config.yaml
arch: "unet"
dataset: "telescope images of galaxies (Galaxy Zoo DECaLS)"
train_examples: 88335
objective: "v"
norm: "groupnorm"
weight_standardization: false
init: "trunc_normal_002"
optimizer: "soap"
eps: 1e-08
max_steps: 10600
batch_size: 128
Rows from block 5, named by matrix and row number. Rows with one number belong to one channel. Each number is 128 + 32 x the weight over its row's rms, rounded and kept within 0 to 255. All counts start at 0. Numbers have three digits each. After the name is the row's rms in percent of the matrix's.
# convs0: first 3x3 conv (model.mid.0.convs.0.weight, 192x192x3x3), inputs 70-83, a 3x3 kernel for each
# convs1: second 3x3 conv (model.mid.0.convs.1.weight, 192x192x3x3, transposed), outputs 70-83, a 3x3 kernel for each
convs0.6 078:107133146136211132157148181121110118139123134127147179129072100100093064111086119105126163096169119154125129056089130089175130074155133156130051168094119101107085105142104133155130125118150159108142099135091145077112161087121125117147087109124074126126112143155076171107110129181156177102144137155128134135118148147146123080112180114097137144132116093096102084086104151116165138
convs1.6 086:117127127104143118167127157137148147102112139123090143093152120165139095082175106157121140176156051116114156130115060072108141171097114190129160134165109125163076138184102119135080096119152189076143142145139114101142114119111114064116074042149156108126158062142117056128150115105163098089145135073163169103161121175137126145150076103140099139148085110199103129073133132216124091
convs0.7 085:068178082125127146121141073143148148159145145139172103122115157087094132107116159118145125099141151109156124107143065155140124125133121130137029104159106142154063176143084121099137141111129120093128089106112107147118123124110133110106185170140151121188127124148142094142111103089121156092097148153113105101100128089094111112091155154079108088132136132151141141107088122165112165
convs1.7 086:105086120143156140063123085142061143139114101139104109093218097113154102090176101085180113133189161112096153070109111127136048154139108161052160130112198174079177061125118122139137119155089082074093094114105106112077090050138135103121077111131088147085140115176124076086145160169114111129119100111112126158129087138131153191179171145158166128168111116199055096168151124187150166
convs0.8 089:122139186124140164124129182110104173119114147105138192120099160078116107128098093167165138158135155125120154103114156112153130121155126129096081143091070090103146121120111107111147147107073167132116136181117117127111090143126142167071122087152069149128110090116115162109114121091104153141101145136149074130117133098107125135077134119124151115072150092136139164149082115162102150
convs1.8 097:177118143174121115182128147136072194229098157125081106173139114103122148077109085099125180130089075136093114082143097130153122090048131081094086181110156128120053154130116136107088049081129121103118065169148111142096072113109147088095098168138139149171107163160173135099169126116137149091177138131120124125126130130129137107143144171094136150145102171144056092140137098108168074
convs0.9 094:181183145188155139157121103152126110138123138155120131131087155155123103118119117104123099136114117094107078088143119036195157143102151171157179121138125078135165149121124131118074139159121128140086120162087066117133102115128143109123102124131105121092096110093092096138137116106161118118111143146086132090114132138104087098173048125138136098105069130106088097115087103080082090
convs1.9 089:079159088102147112122119162147114095148148103100138093160090145135141094155156169171135134191136167155091157117130113121084096049094124135161153151128160136132123138119128170125068097133108148146135149084145097063150124179112147135131159136143143098163105128172155122108088148112150081139127130115165130109127133111096134130122102172114124116121131144075178153157144118143147134
convs0.10 085:151075099108097164145148086128093152109123112153104110115135111094116099111168119117175117107103153153163092087159121114119149150111142097118113119092184199119122128133138071166172166152144146107160160118186129116174165071113145125156138108172085135107126117135164183145122122114159101137171150104112097126173118098147063166163161127100119081131156137098141125101171141123159104
convs1.10 104:178066084149047131192148084153133110164113114101133128087139154140162167126169129157131211132150111116124189139165087083109121154118102104170126121212097051131119125129148087149132171138152127113103116091094121135107117142189102108165178126134098136104113159116158133110173113111133121127139175160124120085090151088168123116124125130080161135187157159188154149102145103120157102
convs0.11 085:185113150166153170168110119100170157139125103094165142168095126110035118132104126137127149178164144213098118228088126137140136255087139172117132098131136129137134088136169160141133148120123143146146096175149174128138157225108175059115191169090157091120111103176167069128102115113114113135121153136058122164105112099097126094156101169182101151237104114161119117128088145193209103
convs1.11 100:050142135120154089069110120134178110117183167050063105160151083171151163183153096108158135091123105111125140114135129109142086131098130077147154123152157059178131138139148200149099110156158191091211155139148103117081135127097092200156145081129120116128106186154096108157122084134113132144125142107088119155141133146047150109152107119070133149043145115136113115143165116101140134
convs0.12 074:152126156131068116143144132148120090137123107159110092121111120120075098121083141107171078093080125138166125106188144136167120084099094098207159096171082154136106090146111140158133051124176106129143184130184143174056109138199085155116150141176111145164117110176175164102165107081124133166117112177097164102129200168159107171163131161110091103177173128126167167101122107163160162
convs1.12 077:147112138084125163112117137112093096166128137131125102099146077089159197120141173138114123087118128156123130191044095114152133078153131132127195173124157140098128099110150072153173149151117223132174111127141154150172116194151109210116175149111127068170148066155133134209130149092141142110103105088193139146155136114179097112088089126148143087185097138144118171117165150177148114
convs0.13 092:172139133096145134146158079130137150127088123161116145095097120113117104082119088132144122115128105190156127097107112172116098145170198192236156174150152127131129144117138139070131165144098137161122084118075175101123081116163185087124158126111084117091138124131132131145101151126116095163116139143159078095117151081148151108070147150131138094105140104127083119182117135074127107
convs1.13 093:131128151082140159095141128135118131120137184140136133144153163155090092123140102090123073157145153203190086142061159179095128136106149167077127163119062108103136060117137165156120149095157110127107099072189174148109120150147163093196146156121052102074173176135186083176124117122107086127085121111158054106109121100157144093159152126136166118122120172189139121134130112161165097
convs0.14 093:078086139136115156076116109151114138098111160107111128121174124129094198072153120110188166184121162116158179098163128108173130150119155177138124175097177103142154122148122113172159209136123174097083156122096068178093102156101152065096127130132145118174119061119161129118144125142117167120165117120118113048147154145126108109108116118069083133125160088116113148179146137095135095
convs1.14 101:163156162120091175157187123118163096146109123145123129073186097105114118103090147098116096116156078104131170140090175114115134195082128108136121150111072178040130141078053112160077120103159134113162197130175102162130102113092064147143126118199186124141183136159085163165142151078152154205111133137106146056139183103125120143134157121143104168147144156158134163143078117129097096
convs0.15 075:145141153108145124100144139135123142137096173128106131169063147169113152116119091113104125118099140130104110156093106122131137052115074189069109143117045113130088140070152080090087130140150052108104077148143152120148156141126087135117140124108118155116151141113140125105112130167130138180130097142155112108162091144113107137097101111093071078128139109118131168118161195133065085
convs1.15 084:132169162122100115148101213092114079117123115126127173094154077132101146163128072202120185141141129163136121149104115109134073106128178090131100141125083081195110080151131100165131150169113129134116118133088097151141115069114138103126126164092141121130141123052171176121081167100179154119152144148131131149162093135111085111137146160123129132170156175170099140118106130046075037
convs0.16 084:064109091068093123107091172106148135169155085122097093152160154136128102103132098138145160164086171129086154150138165113060152189142138103135138125149145129124155097147110089130121093132099163096028180100183141132107131079130123083092103101123119051113124161140066096095105122158117099130153185117084092164133081109151142112155150080140156155179129110078135112168110175138146183
convs1.16 087:136129119101182148163142144110120115129168100140130101149169103125089107095096113120129197153120092077142127114177042100107185142108074138181092041117126056147148196095136088111141116085120161133145065098114190198129205081159131085177105100106096180116049128116099137085176130081059111100071122108138111139159144138052210141135137114091092131131140113086142100144148118176086132
convs0.17 089:104090151076132178070091181098127108116130166109150115132141143141189100152147091166121149134148180148132172144117177138151109101074123101146121046159150113185144150128113086130103111140179097153115126130121210142100187180102200147116141086147145150103117142117143122131109138122147116100153092153136173077165136104102158130143087114095154127130135091140116153185093150153142143
convs1.17 081:180163135175133191154164150127149082138128110109117132176111163137105172133125108163122057098099122165132156165126083103150187096153157080122103067111121120110080139131104164145167141137149106072063109194085147137136135123166141083078149107148139127137171117137098145161116123156203091043156120134126103198118120112113115087160125088151126080112130129142160083104122101198156141
convs0.18 117:098145132122127126143114121127168113118110209124146102117095138124124090090120080150137108137112127084114135107127132077121173130081105200108156103083077058094118117130149090156129158095104089136156158140118148139207122094155088114111106111099074165086086149080187140168145129118156092115131133103127147153156102090115120093138094106100116134105154149099088160135111165108201151
convs1.18 141:128091068114076063091129141099140100157129151143137133176111122107158173110171142113173072100076170124154117115101096121122165145140145194122187142207132154120130090130116105122128101133185167189130154121117112087144116166092120150144173171130150133101099124153059135145118115127093124138099155116176125200175165126145079137095152144155171130165069132104047098064181117101147141
convs0.19 138:066127170160106109126156071115160089146114108123093130076158103147106161110143116129119144119129097088123084108120140076131118095128125180123159157145117149138127087144127126100125114143137122109102141139134172086105125173107113098128096130129122136130126147104094133160118121132112137081098094132159142131089129154090108117178132124109143165158126088119105130149141098112114108
convs1.19 136:094103078143117149112127167118136085129156086150059143199142094150173123083112134149157108167148132125102131133123143167093122124151123115141180098182109164146140079183144147152122106140141066126144162117100098095147126113138099138107104095134086148060113088130113104144086164110168054154146181136161121165132195124115116123094159088197063174103157118078128107104145099119106125
convs0.20 086:137145153113179182129178199166119180089078155123134159127151134151168141111192165165124086137148113106113113171096148110098192150138141168122163132178138146178108160094103107075071112092139101077131124132156173160153089033080121074073079086110157166124095120084144126113163097152123133131133136144183157108146136134134187127114131117128140170129140082103111121094105131124085148
convs1.20 083:143081102114169185090149102119145053079126122105150113112110128127156168086108191191104053094119151140106107136086155146109166162113168094134137121098075107062159099166147133155136108127120149122110132084133091032121148143084109106112172115162141105141138140114150081100066102135151113099161110172146123121106182113117137088127140162150128108151087131159148132129106157148094114
convs0.21 086:181183141156036105137204171079141133057112139079145141162114126138152170139116108088092137119140122100165085100139094135072092095151126192180143151133185181158104101170109145133127094108071121099165091159123137127137164084150129151099155113107163093076143120097155107122170129074086139114117105121122110108105172111118106134143157171127144096135163101105109167097062181103122089
convs1.21 085:111108135124191093139145107145138137158197102144132118105096146093100147141158155188094069102081151118117110152138096178180155140135140156137134129107120151186124089087126135165139094088153167169132123079116098140117191088112125144151130122122100172055134149169142172143047113100077099161080127112140113163139108127143061089114155143124085113094118114155173108139145102156136192
convs0.22 101:113115129137105166138098113113117133136132091106120121168157132111159135132124158128127123123097092109139122115089153109130103110146123125125121135100157091182160158102122130100144115102116080174134157132118122139173125126155038110112119093138126144142104121083101150152110091127117092115136136124109162156088125056128141174183068169178128113120139192128060073056096093121087122
convs1.22 098:151126091153146071138093109204165130150119084185124119113104119174099128084111113120103166130138116124165171124126140158141167109175173162114133142106160139192100086106127134124163066125138101093105203113064157095137116148149085116170190167152118164145179109157126123139141133199106215141160124094130144133126092138102177129132136157178157105118087117085130175077170123179154170
convs0.23 087:158129159109128117116021075129147103134106186102109090089123127109134151156095141134147157190148150129111123155123181187111168175124144141103106124111147131153164107120115126148141120098138115125065187124141117106115170112069138052167139138124104066100135138160182188126122109090122127126132138143095127149174145126137137167136182172132110114117177152146117139092128106125127119
convs1.23 080:130184137098141116092125201155176119121169060106144104135135069127150076200105161154156240067100060090142096143169104096159125107081072106135140079124120114168134134116077139082082102130124139153097154165142145116114181147116103180084206175126154156179031095089122204129144189163150135048180112132112071126141085115080175129098137083129127101127091161105132124157152141129145144
convs0.24 151:148123113084148134134144148119088102071117127117126160160107145103106110147133162140128109085110113098133101130097073146137119141083132130191102101176126143171160147123122124159125144165139154135118134169114099169161166083151071116147165146137131139161120125114148151134126146135150151125144139083110134104084163137151109167147113186136125185149094195128110074115092101132124063
convs1.24 140:102121149147153109135128064135078153108196168150141148118109095136096181094110076102077100158197184137107113145133126093195144160123120090180129140106171151134156113142098109113089123077117135125105107114181160115106128202102124103105131130108083085114150137150135153122103111153123167154140153179113187092135096132127167114130062117081156054144138185137118211149129156146118104
convs0.25 112:224130188141112075109132118090115127136097142109124119133129143149161104129194139123110135134128147166115149146134096128096090137085127081144134142106104122099080123092155123110170132110172113102190140055181128059201170065040092114119080115163157125095095120111112099154158118156130123141148160134140134156144154146128110123198194145152089155193160189109140131151113093070072050
convs1.25 111:097058139122110049107107083135168154131189166119224125151092129109096124129161093188142176083134108114127143169149147140156069110135094187198126118169152167120112105130143115131093104160090170169110065130115089145088160126138138092124168067140152154146080170137100128122130123138191146124150159129081105103067111131080148114047102104175122148126133127097181116092177169095091130
convs0.26 093:120140145132080140169114153104076120110110112107142089204113134088106131153112183126115124115148141095152151122191128115123124064124106031139067106156071182146137156162136103129108091070138144148117145150114112145119172161179142158147168169174111146162124128156073135114116156196144123104140094123117112116111115151119134081078132145111139145155099125188121128150152096116096195
convs1.26 095:121073176087144143114088133097117118156151118119159165117159095142126188114136076183115156185188124120147131117114189096121173102139123129199105186103177100177139132122105126143116119133073133123122128105090099146137111100125109101082185091087158118136048126121126119132127142147099121121161055103161127110122097147154166155140109145060144094161097109087156121170130104130126156
convs0.27 116:174136148128167066163090098103154150123166124146119155151108120098170110157142136124125130138132089145196127136161148108132087141162074120105122170088120161183151128118139150155117141134131152113160108110091108108158145110106126160118107132066143112100114114108122123109102131107083125157152128117086182161131128154075176156155100108131112107109087131107143125125126165104131128
convs1.27 114:165111142199152124103083185133119182168064094140083132184112100188079126134102153123143124150117106081062188136129113152107149075112100145067067064152089133059106171093130135179097097131154150107140128165126103127139169142069182138080128139078151145137160051131165095129182103109092127136102150119104132136108101116147129101126143119099142125121117149091133112073100142104149168
convs0.28 120:102136183165106137161158141093160105106130142154140058078109125176061134122137159173138143140135106142144123235063116121145131255061127245114147140131091163102147088117108114063085089136142098068123143173154120117128132113093116118160142080113114113098107153122134105161104120096120151107097130128123105149151152157110121142168135150163118137155167103106180119239168122131109224
convs1.28 124:115140089076113140089135123190117099112155122082164157167131120168153142164103147145118118127145191064108085113096092139149068123133075085169171095217107085173106012156140119080089155084135113161103147126145137150128110153094150136145123175160091097125065089096177132169116144140162105119092109163101190140098168096092141172047154172127091092076136097057171148126175140119136116
convs0.29 243:132136116127147133132136173141111112113125117108103121181103145106125148153117130128155130111129119140114131126138093152139121149064143056187137116154105133137098132127168141123161136141109140069142141139122075106138142084161132116157113149108159121141117116127141132160107122124138144116122134112121112138149146105116132150162097198133064106167152231127156116159102133142122132
convs1.29 209:071145161090176093148119060131092184085106152156131160087200118130094143138156056137142154128112114138115146134107116117166145159114115098110175172094153149122177123103095139129108138094101076136152138115125137137147114153130128105095114129115144134139102167145143106106159094188125120075106127213073151128159069116097142119170049176098195067104080181112120161147079063121122182
convs0.30 078:102055169129139170135155091117060144095156167168139141135115174123093114125091139146191162096172202120123204090156075082112107154126173119109096128144094119136181134127122114130122129123105137138083156140120091063134078116118120080075135116118132050110119133136173109074128123107126122110113133100105170147123099178131132173108130107044123159102108097139111118109158192109162117
convs1.30 078:147117145160119164134110172116199090144166130104140115078137142115184133176129159150200180064123162087105147088153100172121092136060077143077125137099117174115152167184173126132154115165102172125180110093154205153089137097108138132114172110142184192141129134143134123111082153158118119110217133076160148094079143147125160127132141149064126148150091125150098151165116115139119158
convs0.31 091:169129129121078094067094093139154090106105141160094149161081106127084102135076113092090040128073128129089092100168125102099122178118167141094070113100090087120122121073144124174171120174188144144148195125124088129112153076101157139118162111128111152108108095109072084177125117125117130122124152144138099094162092114083087114136130177131118130157161143119150142120116170137112059
convs1.31 104:098142113146087126112105121168113103150084133099094049115176141197219100164129115162132098106133090134167161140181140092071098095121176125109149166171123143135141117152144106084140141078138103097152100177117106143073124113128093119136112093140108133155145125127137155116152170160099126111083116090142165114129153180189229136098177157097164115120131117177088069147075090102098161
convs0.32 082:097127063106083115133176119149114127172148147144099133106099133135138091108108114056140083130132118110133079057198134128151175127085121107128123162097088103078093120126125112097119151147154133115198186112122133116170152134128127132129161073154152153157133093105139088141084113094132111171075158126099106081090065066150117124140125159095182111116126147085119079113095131153123098
convs1.32 080:107125168176169145128057152148144124114136117153138123105113093158108111113148157125139099173155124171127140127092159102130063163081141173147134114116116170145148140077147092139177090114107134117169163133149189171154149128121144136110119112133150084136121094149104121088112092159129155132100148094125137128119091125182136113095120120114136187150098088159166096124165145120135163
convs0.33 107:132114134154068143108094081175150133131091126139114126137116118153142112105155104154112117166127141120129152132156110086187155157142180103158126152106186129120180102147140051102128120135108162063120076188118157129122106137135130135123148136132132110113115174103133079102093108150117116106098115105095124178194181152093108117132115125142101135150148093125183143226177102111131155
convs1.33 109:115090086077043066105095129167130090103107141151110073167119153152167193120115133158147249130111136077064056129056128132131106102102076137135160158164051123097139225160089108105160069104129107102170125135140212138102102094165096120131128079183153179123091092107110135125140157135087121093130098060144161126120138131133115183124137120095085129192163110100119137192130091109101101
convs0.34 073:094114126168146122150117082145120120106098186184174162133096139079136105153188151125097164137102158091112157054102149140144161152140104069114120107132122145131164136155102137164102226131118172134138153016103144117131148158089094144158172143111113150085108145146151151131079122183150149095127137115116136152111151155141102168145090118210053114163138131095138146114103067075110146
convs1.34 074:151125137135157137139157171095159090115126109153099147152071088104086186112134117085110167124165150111087074108128156154108103169085111126126122155137095136116129182165089131111154148123096117061144150173141118139138122165100118118138169094112100129209129130170156135152112130112089096124158149125130126101137097122117175157087096095127133154137142153055108152178120153143149151
convs0.35 095:089141174150151074120110088140089165123137161100101095148138156157127153167149109064169145103091107073156138133183142113097115080153097138140162119171085133127097139120118132185165068120124125139104129065141131145141103140067151133114122174117137150152141108117112135084156128185084130084118136112197180115103171162125146130161161119100150055159102153152187130051073112170136142
convs1.35 085:126078193123132122091109125116105181098122140119077165149133145138114091032183109187143159130177120070080151168109159099103177177083133135119104091102188148114192138162135141145096079089120208101144152168195133066099116116116190156142116211113171152167156116156120103160183146083117124125092122131118108056144130135104048101065125109178094156168155083120148089117156137104091173
convs0.36 139:128081158152072093097136083152127192122148130124143158129138123141125133122121152143149132132117148129128137093136110111118132114129152123094128095098135129145109113144127101116136169073098128139130119111103086205098191174179154216140179194172136119157109157135124137130088137105138096101128085128109104059100124126097083081098131160133124124130155130151164116103109174113137116
convs1.36 120:085030204067132154150180114122098138094142156126127137162093121147156102157128143147131095145145099110127148147157089059114151176122153119189046175095131122142125148181148096193068139125146113127088113085122085075115157140131078141117165073103076112131133094128102129132117161078139127127075110174184144113203126152129167105112129138158126114146130120094159064112111141100116090
convs0.37 114:133145118130117123159133109084141126107173105126138156161100144122087150155086120149104167119105127186150126162118101114137113205138088146168187154134106164139080147112134104119136159117110113129124079119078117144099180146153132099117207132111142108086124115106135100157102130128111120127099125187099108133134141126109115124146123169190148154118140097118113165141172133095115187
convs1.37 134:166048145026132149141114127183065129122137096125154133179096153172122156141113088197177136170158147077157130155096078146081096131087102063213111158195073075181094073203078156080152139129100107132117156103144091084158166141147095116087132162140085117128089171124115097125093151131161118130082133180080139113136130152089142138109098110089151117091122109075165149176145101093118139
convs0.38 077:137133087121125170183141194164166087109116100119064197124125119148112119134110123152112104139136118155107147161118150130115157237128127105050147119135116103114125099104166107126080113155097135134117143134113109106108102122128150118211161144142121096181178166131139091091171117107103140143108115146096105077144133159108141173105123236164127100124130158150099111119142093114104143
convs1.38 080:158182173144159188126142161105124138123117206119138117102130102172115151130128148121121138169159113140138168097132106099064153127105091138134131148138147111155137233122154133121203112170098173162166149131086121124139191086126129090143137125135126174130114101135101165139168141137137102139130165108110089129160134132162163130128143179131130076118174144185125138134110120089163126
convs0.39 090:124119178131127157186144092137146120106207134110111126123113122102143107126119127095123106104198131123085131140169161114147140089159117087135138099081144106094068139115200109110135165146126143129155118192095131191097055148121082158101140132094091156128099116107091160095129187127099108131103144114120141175078141110136120169142125140144064146147077124121139112101136083116148058
convs1.39 093:129116107124141203139116136132123158129055125133108138183096160178049167151163136187149144144105069154171099110067160125075140124186177169147175166092123149139124091142135159156126100137184097141184145099165080055160082112098172102072096143049173154114148147096143114168155134145139131122123116140128174142132164064119091098107143147164136086152084140065105171113055130060122070
convs0.40 157:069090129120103166116129187138113114138096137114169135102148089171124149149128071090132147139099142112126101140121139133129129156064138123162130118096133148062143108135110157108099121096130182098171140189100253086186125192148196163115166097132155116164134158146119131121142125119147139106100108164120153150132142105157126109160101156132108084156091116107167117191132123143090143
convs1.40 136:130107117089097142117131123086184181151097144086145110171146089102117117102153092150077138109186198121139112212051196095170071116075146128118173154122145181122197159110100139153143131077130170157137159084164144129141113180110133154156162142154175133160148125117105137138121093159117138096118117115112150110150136136150137119123119165158076111168107154125159137142095111137116137
convs0.41 086:134165114122101073122165118156136167129103133159122109129141110109113119084146140148151097121117128112125127165127073128102141128131117141138099095090051102144127130154178116130076108163075099072103120094152179094104124119196127159177075167081128074096102125116054072109138093156128127162150112146163130118207197140129120143115169127090088133136103148120112098198133107137110122
convs1.41 094:103162204118160194110175111169058116142100103054069089154155110159140120093139156167097143062138175113120047183117142159078112156136090128150082140081147121108179130095158133143116115109103079112106094058097126142102090099158125113130143146132111112146157145148133115124155129131062133165145137170135154119086129089142154139126097115166107129126121176100160151178106117135131120
convs0.42 082:122132091085133134187192096183107111101121178143163142137142174121095118119111089111091173167117120118119163139161159103114137164120106138084125127117141117099096085142120056056102120111107085117114124085123143101151135097151097125065131179112149161133150078104162196078106134135134122138177133118193103114163119147090111129131159167138153142028116132125136092106150112069134140
convs1.42 082:186125136210199193205197146088108118097131130137124096140123101159117094134132148055100112222075112066132122104108071116163182086082186101144065077091096079123060135122139159141118152111175081098123109133094085145136154114068122099190122114083094136126152175121052136114135104115132152106131124104119130081111140101120149062141119157130148174138094142115061105081106103148179152
convs0.43 089:104147098140136136126153106109150118103171131079133070149118120130101141086111104168118146137069131139168121164124116139120098115109139176135069120111102178143113083138109130162070165087101139140132153153119208168146114140131159188125174104123164109102124101137136140139150139147171172102147101120171156106089110146181131083127105103108091107171163147185109184131097109145143139
convs1.43 083:099093110120109103128109151121138132137134091094153089157148081158127074127127076163124162171199144089141106078133104142152134147117113090125099103164130148152161103232156133150095096140148108133099155159090056159022151139122110143074122067098161148102131186136089150093093125107139124091154146134128104130135164115134161125088151105147130123116121124125078105148114101089142161
convs0.44 101:124095123093138095114125121143103097131069157134112152163150081121184154110123104124154144067093119127186144116170122091169098151181135139149114085089147184140090153117113143087176082116084191079143162149123152116131122138162100120095097153131089166164157123146119148111187123109162115091081132112201103153131113134136120140119194139151115143105131102121167143145190103116142098
convs1.44 122:126109120120127102147131056132148091118100142126153129076178201071147156169178149086139211106172180101117200137108121113166114115122096147095088130151073097136119115174112144150193133152128116084119171079156144130113138142138135109116107146142121176148134140156112187165135114144140134103191128127139126101127100127150111176082197138088162140120179150122131154107124098114122126
convs0.45 085:050074112111150049128085098104127122113122147168125111139148153100169140126083140133181118127091157119079084140091111096127170111050129163138098093084122103118117135147079138139082081104131064090169120093130184141060148137113126084179158140154145155133105099134101069125142162105087141111132079101147143126071189128078109111139104127151033099098131148094080134088166104114027066
convs1.45 085:142180175124170124131157129187120067133151122091110120126119104148085131095108123188186139156139234086100079149110152130108166110149159139108150141109102057128129193116201118123131194116105118146080165123066122089079116137206145128098116114118149136142165172142176124132097157095117121180190154134081098172140102144116087113140146110126111069166139113081179152186091204170156107
convs0.46 083:181109097162150108140109113112181110112105116137142153114142158136085156145174170170160165162119161138161108098131086156061110145086097143137172146154075174149124158118119126058156063139133041175084138190135145110205120091144169103118116123095115150067137140101161140199105192128167158128133138126155135147178145157108126088082163080174058111146115087112100124110103054124179160
convs1.46 090:119124150184129161138098106137132153105091110104115083103128130123102125134106193097116196101101062071121205100110106154124125156149148143156103059053116048184083149100123119123087135115096109142143108092120183097184137156175174131096193172181122107148156194135169148143108147148162139113111091106116113162065086134107177132144106135121179096090155124148146179130142117096169156
convs0.47 084:174087129191124152136184107110099136073148132145099101118094110192123134142095121208109129134144126183148123185109141128140085085097095078124108093112060083119156078159107152162129142124145109109119122065163153175072116115128107086098136128096113012158097160112050147156124177131126096171102131099100075158177133109172101131116135144151109106061115103131167166099107080111158147
convs1.47 086:106134099137122107113139097123033102124204116167082110163128131124153091134180208096127172140094111152146042102126120142158162180094089162141125115195121154087220098125131108096136139168103131109147140100117089182139112060188150045122118096134109097140074104155135099167109147105092058165099185167177150098107096082120130137162197131152074121126131124082128162097155111168121151
convs0.48 084:166108093149139160147109121161124124065174144078147119158124134075096105157101143144075142080145112102184129149162129106100109135160126145103139113124141090161150087144170136123166143073149078144068123163139084140096153128147186115112108195206072145106100129130148147093099132186099147153173088096116100067124126176116139096204139140118176143073088143134106110104155113104153087
convs1.48 088:163101192142100126189198185084121177127148126099131097104079134139156126150113090108177169131069129080157104172111161122106118109147197062126084124136162120141081152158141080151087093167166183143207112107145211119134085124134084130066139100106082113121089089081113124140164097117128148156101130134140107080129158104107177138093088139072097081185113140106178132102188206109130123
convs0.49 079:131142151103107138098173135134053148134076104175114079107104142136161098197120134133120115118114117138165131059105142073116107173103098187139108127121125106095226118072100066121103063143142111120174166167136134072133121103125052148120136088104132159130130090152075150146123116126112138081130126117112140195134166104106132146136163159189180145156139144081086106103156063156116175
convs1.49 083:119151142163151123138145140099099169074174123118240075087164091133138190120140078120118190142084092122133113083144188161121054141131147119137160115124204088136076104163152130078122142144121103180142167050150147120169122166117104075136135140138081122131126172141130118156133196166161134122086092112116086108125139174136107130115091128202160035140071159130076074097071114181093129
convs0.50 076:148163135095087117139124146125156096180103157161079103121169120167140117130160091119186116131134084096130145134092117178171089093145145143118169200149145122100164120064152102135146147143090072152102145163072089083133092127147105111148148124118093132121151136120099159120125111076116076170155154109114073124148125066152147114113204136159130097125110192129146149130095074145103110
convs1.50 074:119109097132172127142089096123127173100132137146110129107172137074095187106109147121146188178116157116163190101121088131097171161103128169116094076099132113197134183162160098122168119178143155173168118070132136085124121173114145150127183100158147122120151115093101151127144047119099155138115090065122110171114056108119066144109121070076130113107168164095161062114184103190161119
convs0.51 078:082140170066138102169088078114149160146141045141157154091128120109110149165095138198156134099120158118135123126090101132115160123097191150098154141086162104123140126130162143067109082137134163121082098106168071098118113170117100040204159102182108119108092126177151159085093163150135116156137198154131108112090144162115107126112125120112097123123065154091103150158143158112148196
convs1.51 078:115114164191130135116173143105085130171129103099163129152161117116163176136164072123149158083159135128161069102126173071106099117097131104136113128088132124103104143141169111114126113122135069099075110084111091204154147132064060114067065099118133099116116035082122145119118107125113142129130123161116130102155124098064113111131106136134128106142120157126090129118105130098147109
convs0.52 087:131130170076136100139111051145132153114078102106124125084116126163080141113159119140182156128144113141114161179142127103162117157158127187116179227135090077137135122070156132144134138117096186190042139108151122120172097135146117191139141133147131108106121116116103067110143117149127113136103115080164163162136153128164155140157143089081175143141090183106098130094124149095109119
convs1.52 085:142132072104116074112067148095147128136154126132129114165136103120116162164054135128117133189152091143130128142137059129092188111156138225155126099130157189139138216175155142172096121133111099124150108111130144143094124099151187102139130119103090173175165117092172099106154154111100107127168142158130109099141119152096145115073100142146129142114133094089177156080169193093159118
convs0.53 098:140151132093102132148160080142164133145117121134118140147145161119122111158127147166096148129134124131168120137103106092105163129114128159155122111207075115112058116128130156128085105154172055161092149139110141081109124072162121110118087099147101186089173094145109111156135110122122154128086088090157129068141145152102136169111191153183163159102099119177066118117055173153087081
convs1.53 105:142130179139211191156185223122148082091114112125191112130159139142134214131101140142116158102176073174120139143150064151130078109121138119166078103077156127130056140075171174121118174133113080112204060161028139109146141068123105068148086087117079120133147212074177158122116170173172144086140071120091106166130121110113114074189118120084118114122186162144122126108142176113091105
convs0.54 090:171102102151140177154133151116099124148134167155080135117118123199077081155128156108103111127111088126029107103106149145123147149124129154038169149134128159148160104096150096147128123123160132158170104111216086155110183103158120129077116114235148169116118140173107135195147148134124096122177136086112153132145126109123080136132157134137177153165166088110137117162153114086089084
convs1.54 098:151169127135149166157149111139119081068123180108127124116166118144145136105155106152174119033175128174067175126139171118096091165154101111153088123202105069148136191117189097073155157166159160117162098165062095104096143089139150159134124173156137120199108125130111148136097125102147155129116126110082138148099183087128098141102084118119113071101108088149057080153087236137046150
convs0.55 141:105093113130100126158106130084129099119128130142126140161117117108120127146150105173106114119159125145156116126098113146154120130114127129062108127178073093204197173106132135110140106138115090152118069170106122116112185154191156099153207172170131117115145157103121111109126111100151154117119092144123075113178138095087118120135126118114160122135101090074137158103125120149142148
convs1.55 135:112070119115141108121059160128136156095132171154133192138142140132065143128136114179138158117060088132229254132148110093146175146130099100163164172138161127229091139113074143128148059100046125178155159044100112213159094166168148150185115194122179124137123122074120161152105151148086071103148136117147121114158114092112108095153131142112154138036080105142139155131142121153210139
convs0.56 110:168107150148118108162065124130103127112106105142116083101135119101161117134095145148157152127133127127096133201086194149077094243062147138137194136112102171124171123174140085154120128142111125130117099179202121111118146099170122084200104122131069105105127113115111134121075134120113151136108171113151119159142146122141128128196112094180147113150159137131124102168148126120147106
convs1.56 094:100078090044122094090112069168164110122177098093130112108161162136125148135135138112146114085136107038092139156131066149124115110138161062186122088183197038153138125112077125096100147093145087185095082126128127136101139140120108115086143171173093124146147186153112085123146159163137124138147126148072115104132154155053109177104145136094131121163125128140116121119139133161088102
convs0.57 106:087119107162161121132122116153101100152104130072149165126080113127113159175142129122126121117131098137120126143092103108080156175118097141163122201089120129172135128176137090091136132127103123090214101151077143086128126131115137120146105104110080133106148093169111193135128109134109136113134104142142160237101112105135171132104099134162099163107164178099131101129169091106135171
convs1.57 115:163141172143122172139121124106153161173110155113190122076147094120166059128120139130143129139179181117085085134146212128092085102188118118127123156171066183138158128146168125119005100084173130179121164077221086145179176130133056141045168093127137123112110063123061165104182106090167134102118158138145093122113176056228139134162101128113115178129089176184141080146109149128111151
convs0.58 155:170126117206138124158116116129125070100100117104105104164136145130154153163121144118135093137117124109142087102095133171161127135090134142167158125131118165179140149159112145139143145159089099146122126134067095108169167125166158188164154123216142128108122111136135146105126157098128135106121130116142137152147151115119144139183140204127095141139199184125093111146134044110095124
convs1.58 146:046120113078127069106105032125114172102178155151145146150105122098085160143144075175135160106113140135128133145120174132172079107087132123127147159159135093181167086127105084129090124093089154191123187165206158155156129174114175133136104140128137146131108148161177124142123104176121158105142111160121105119147088118120132159088137130120135097138052160125145117147098100074108169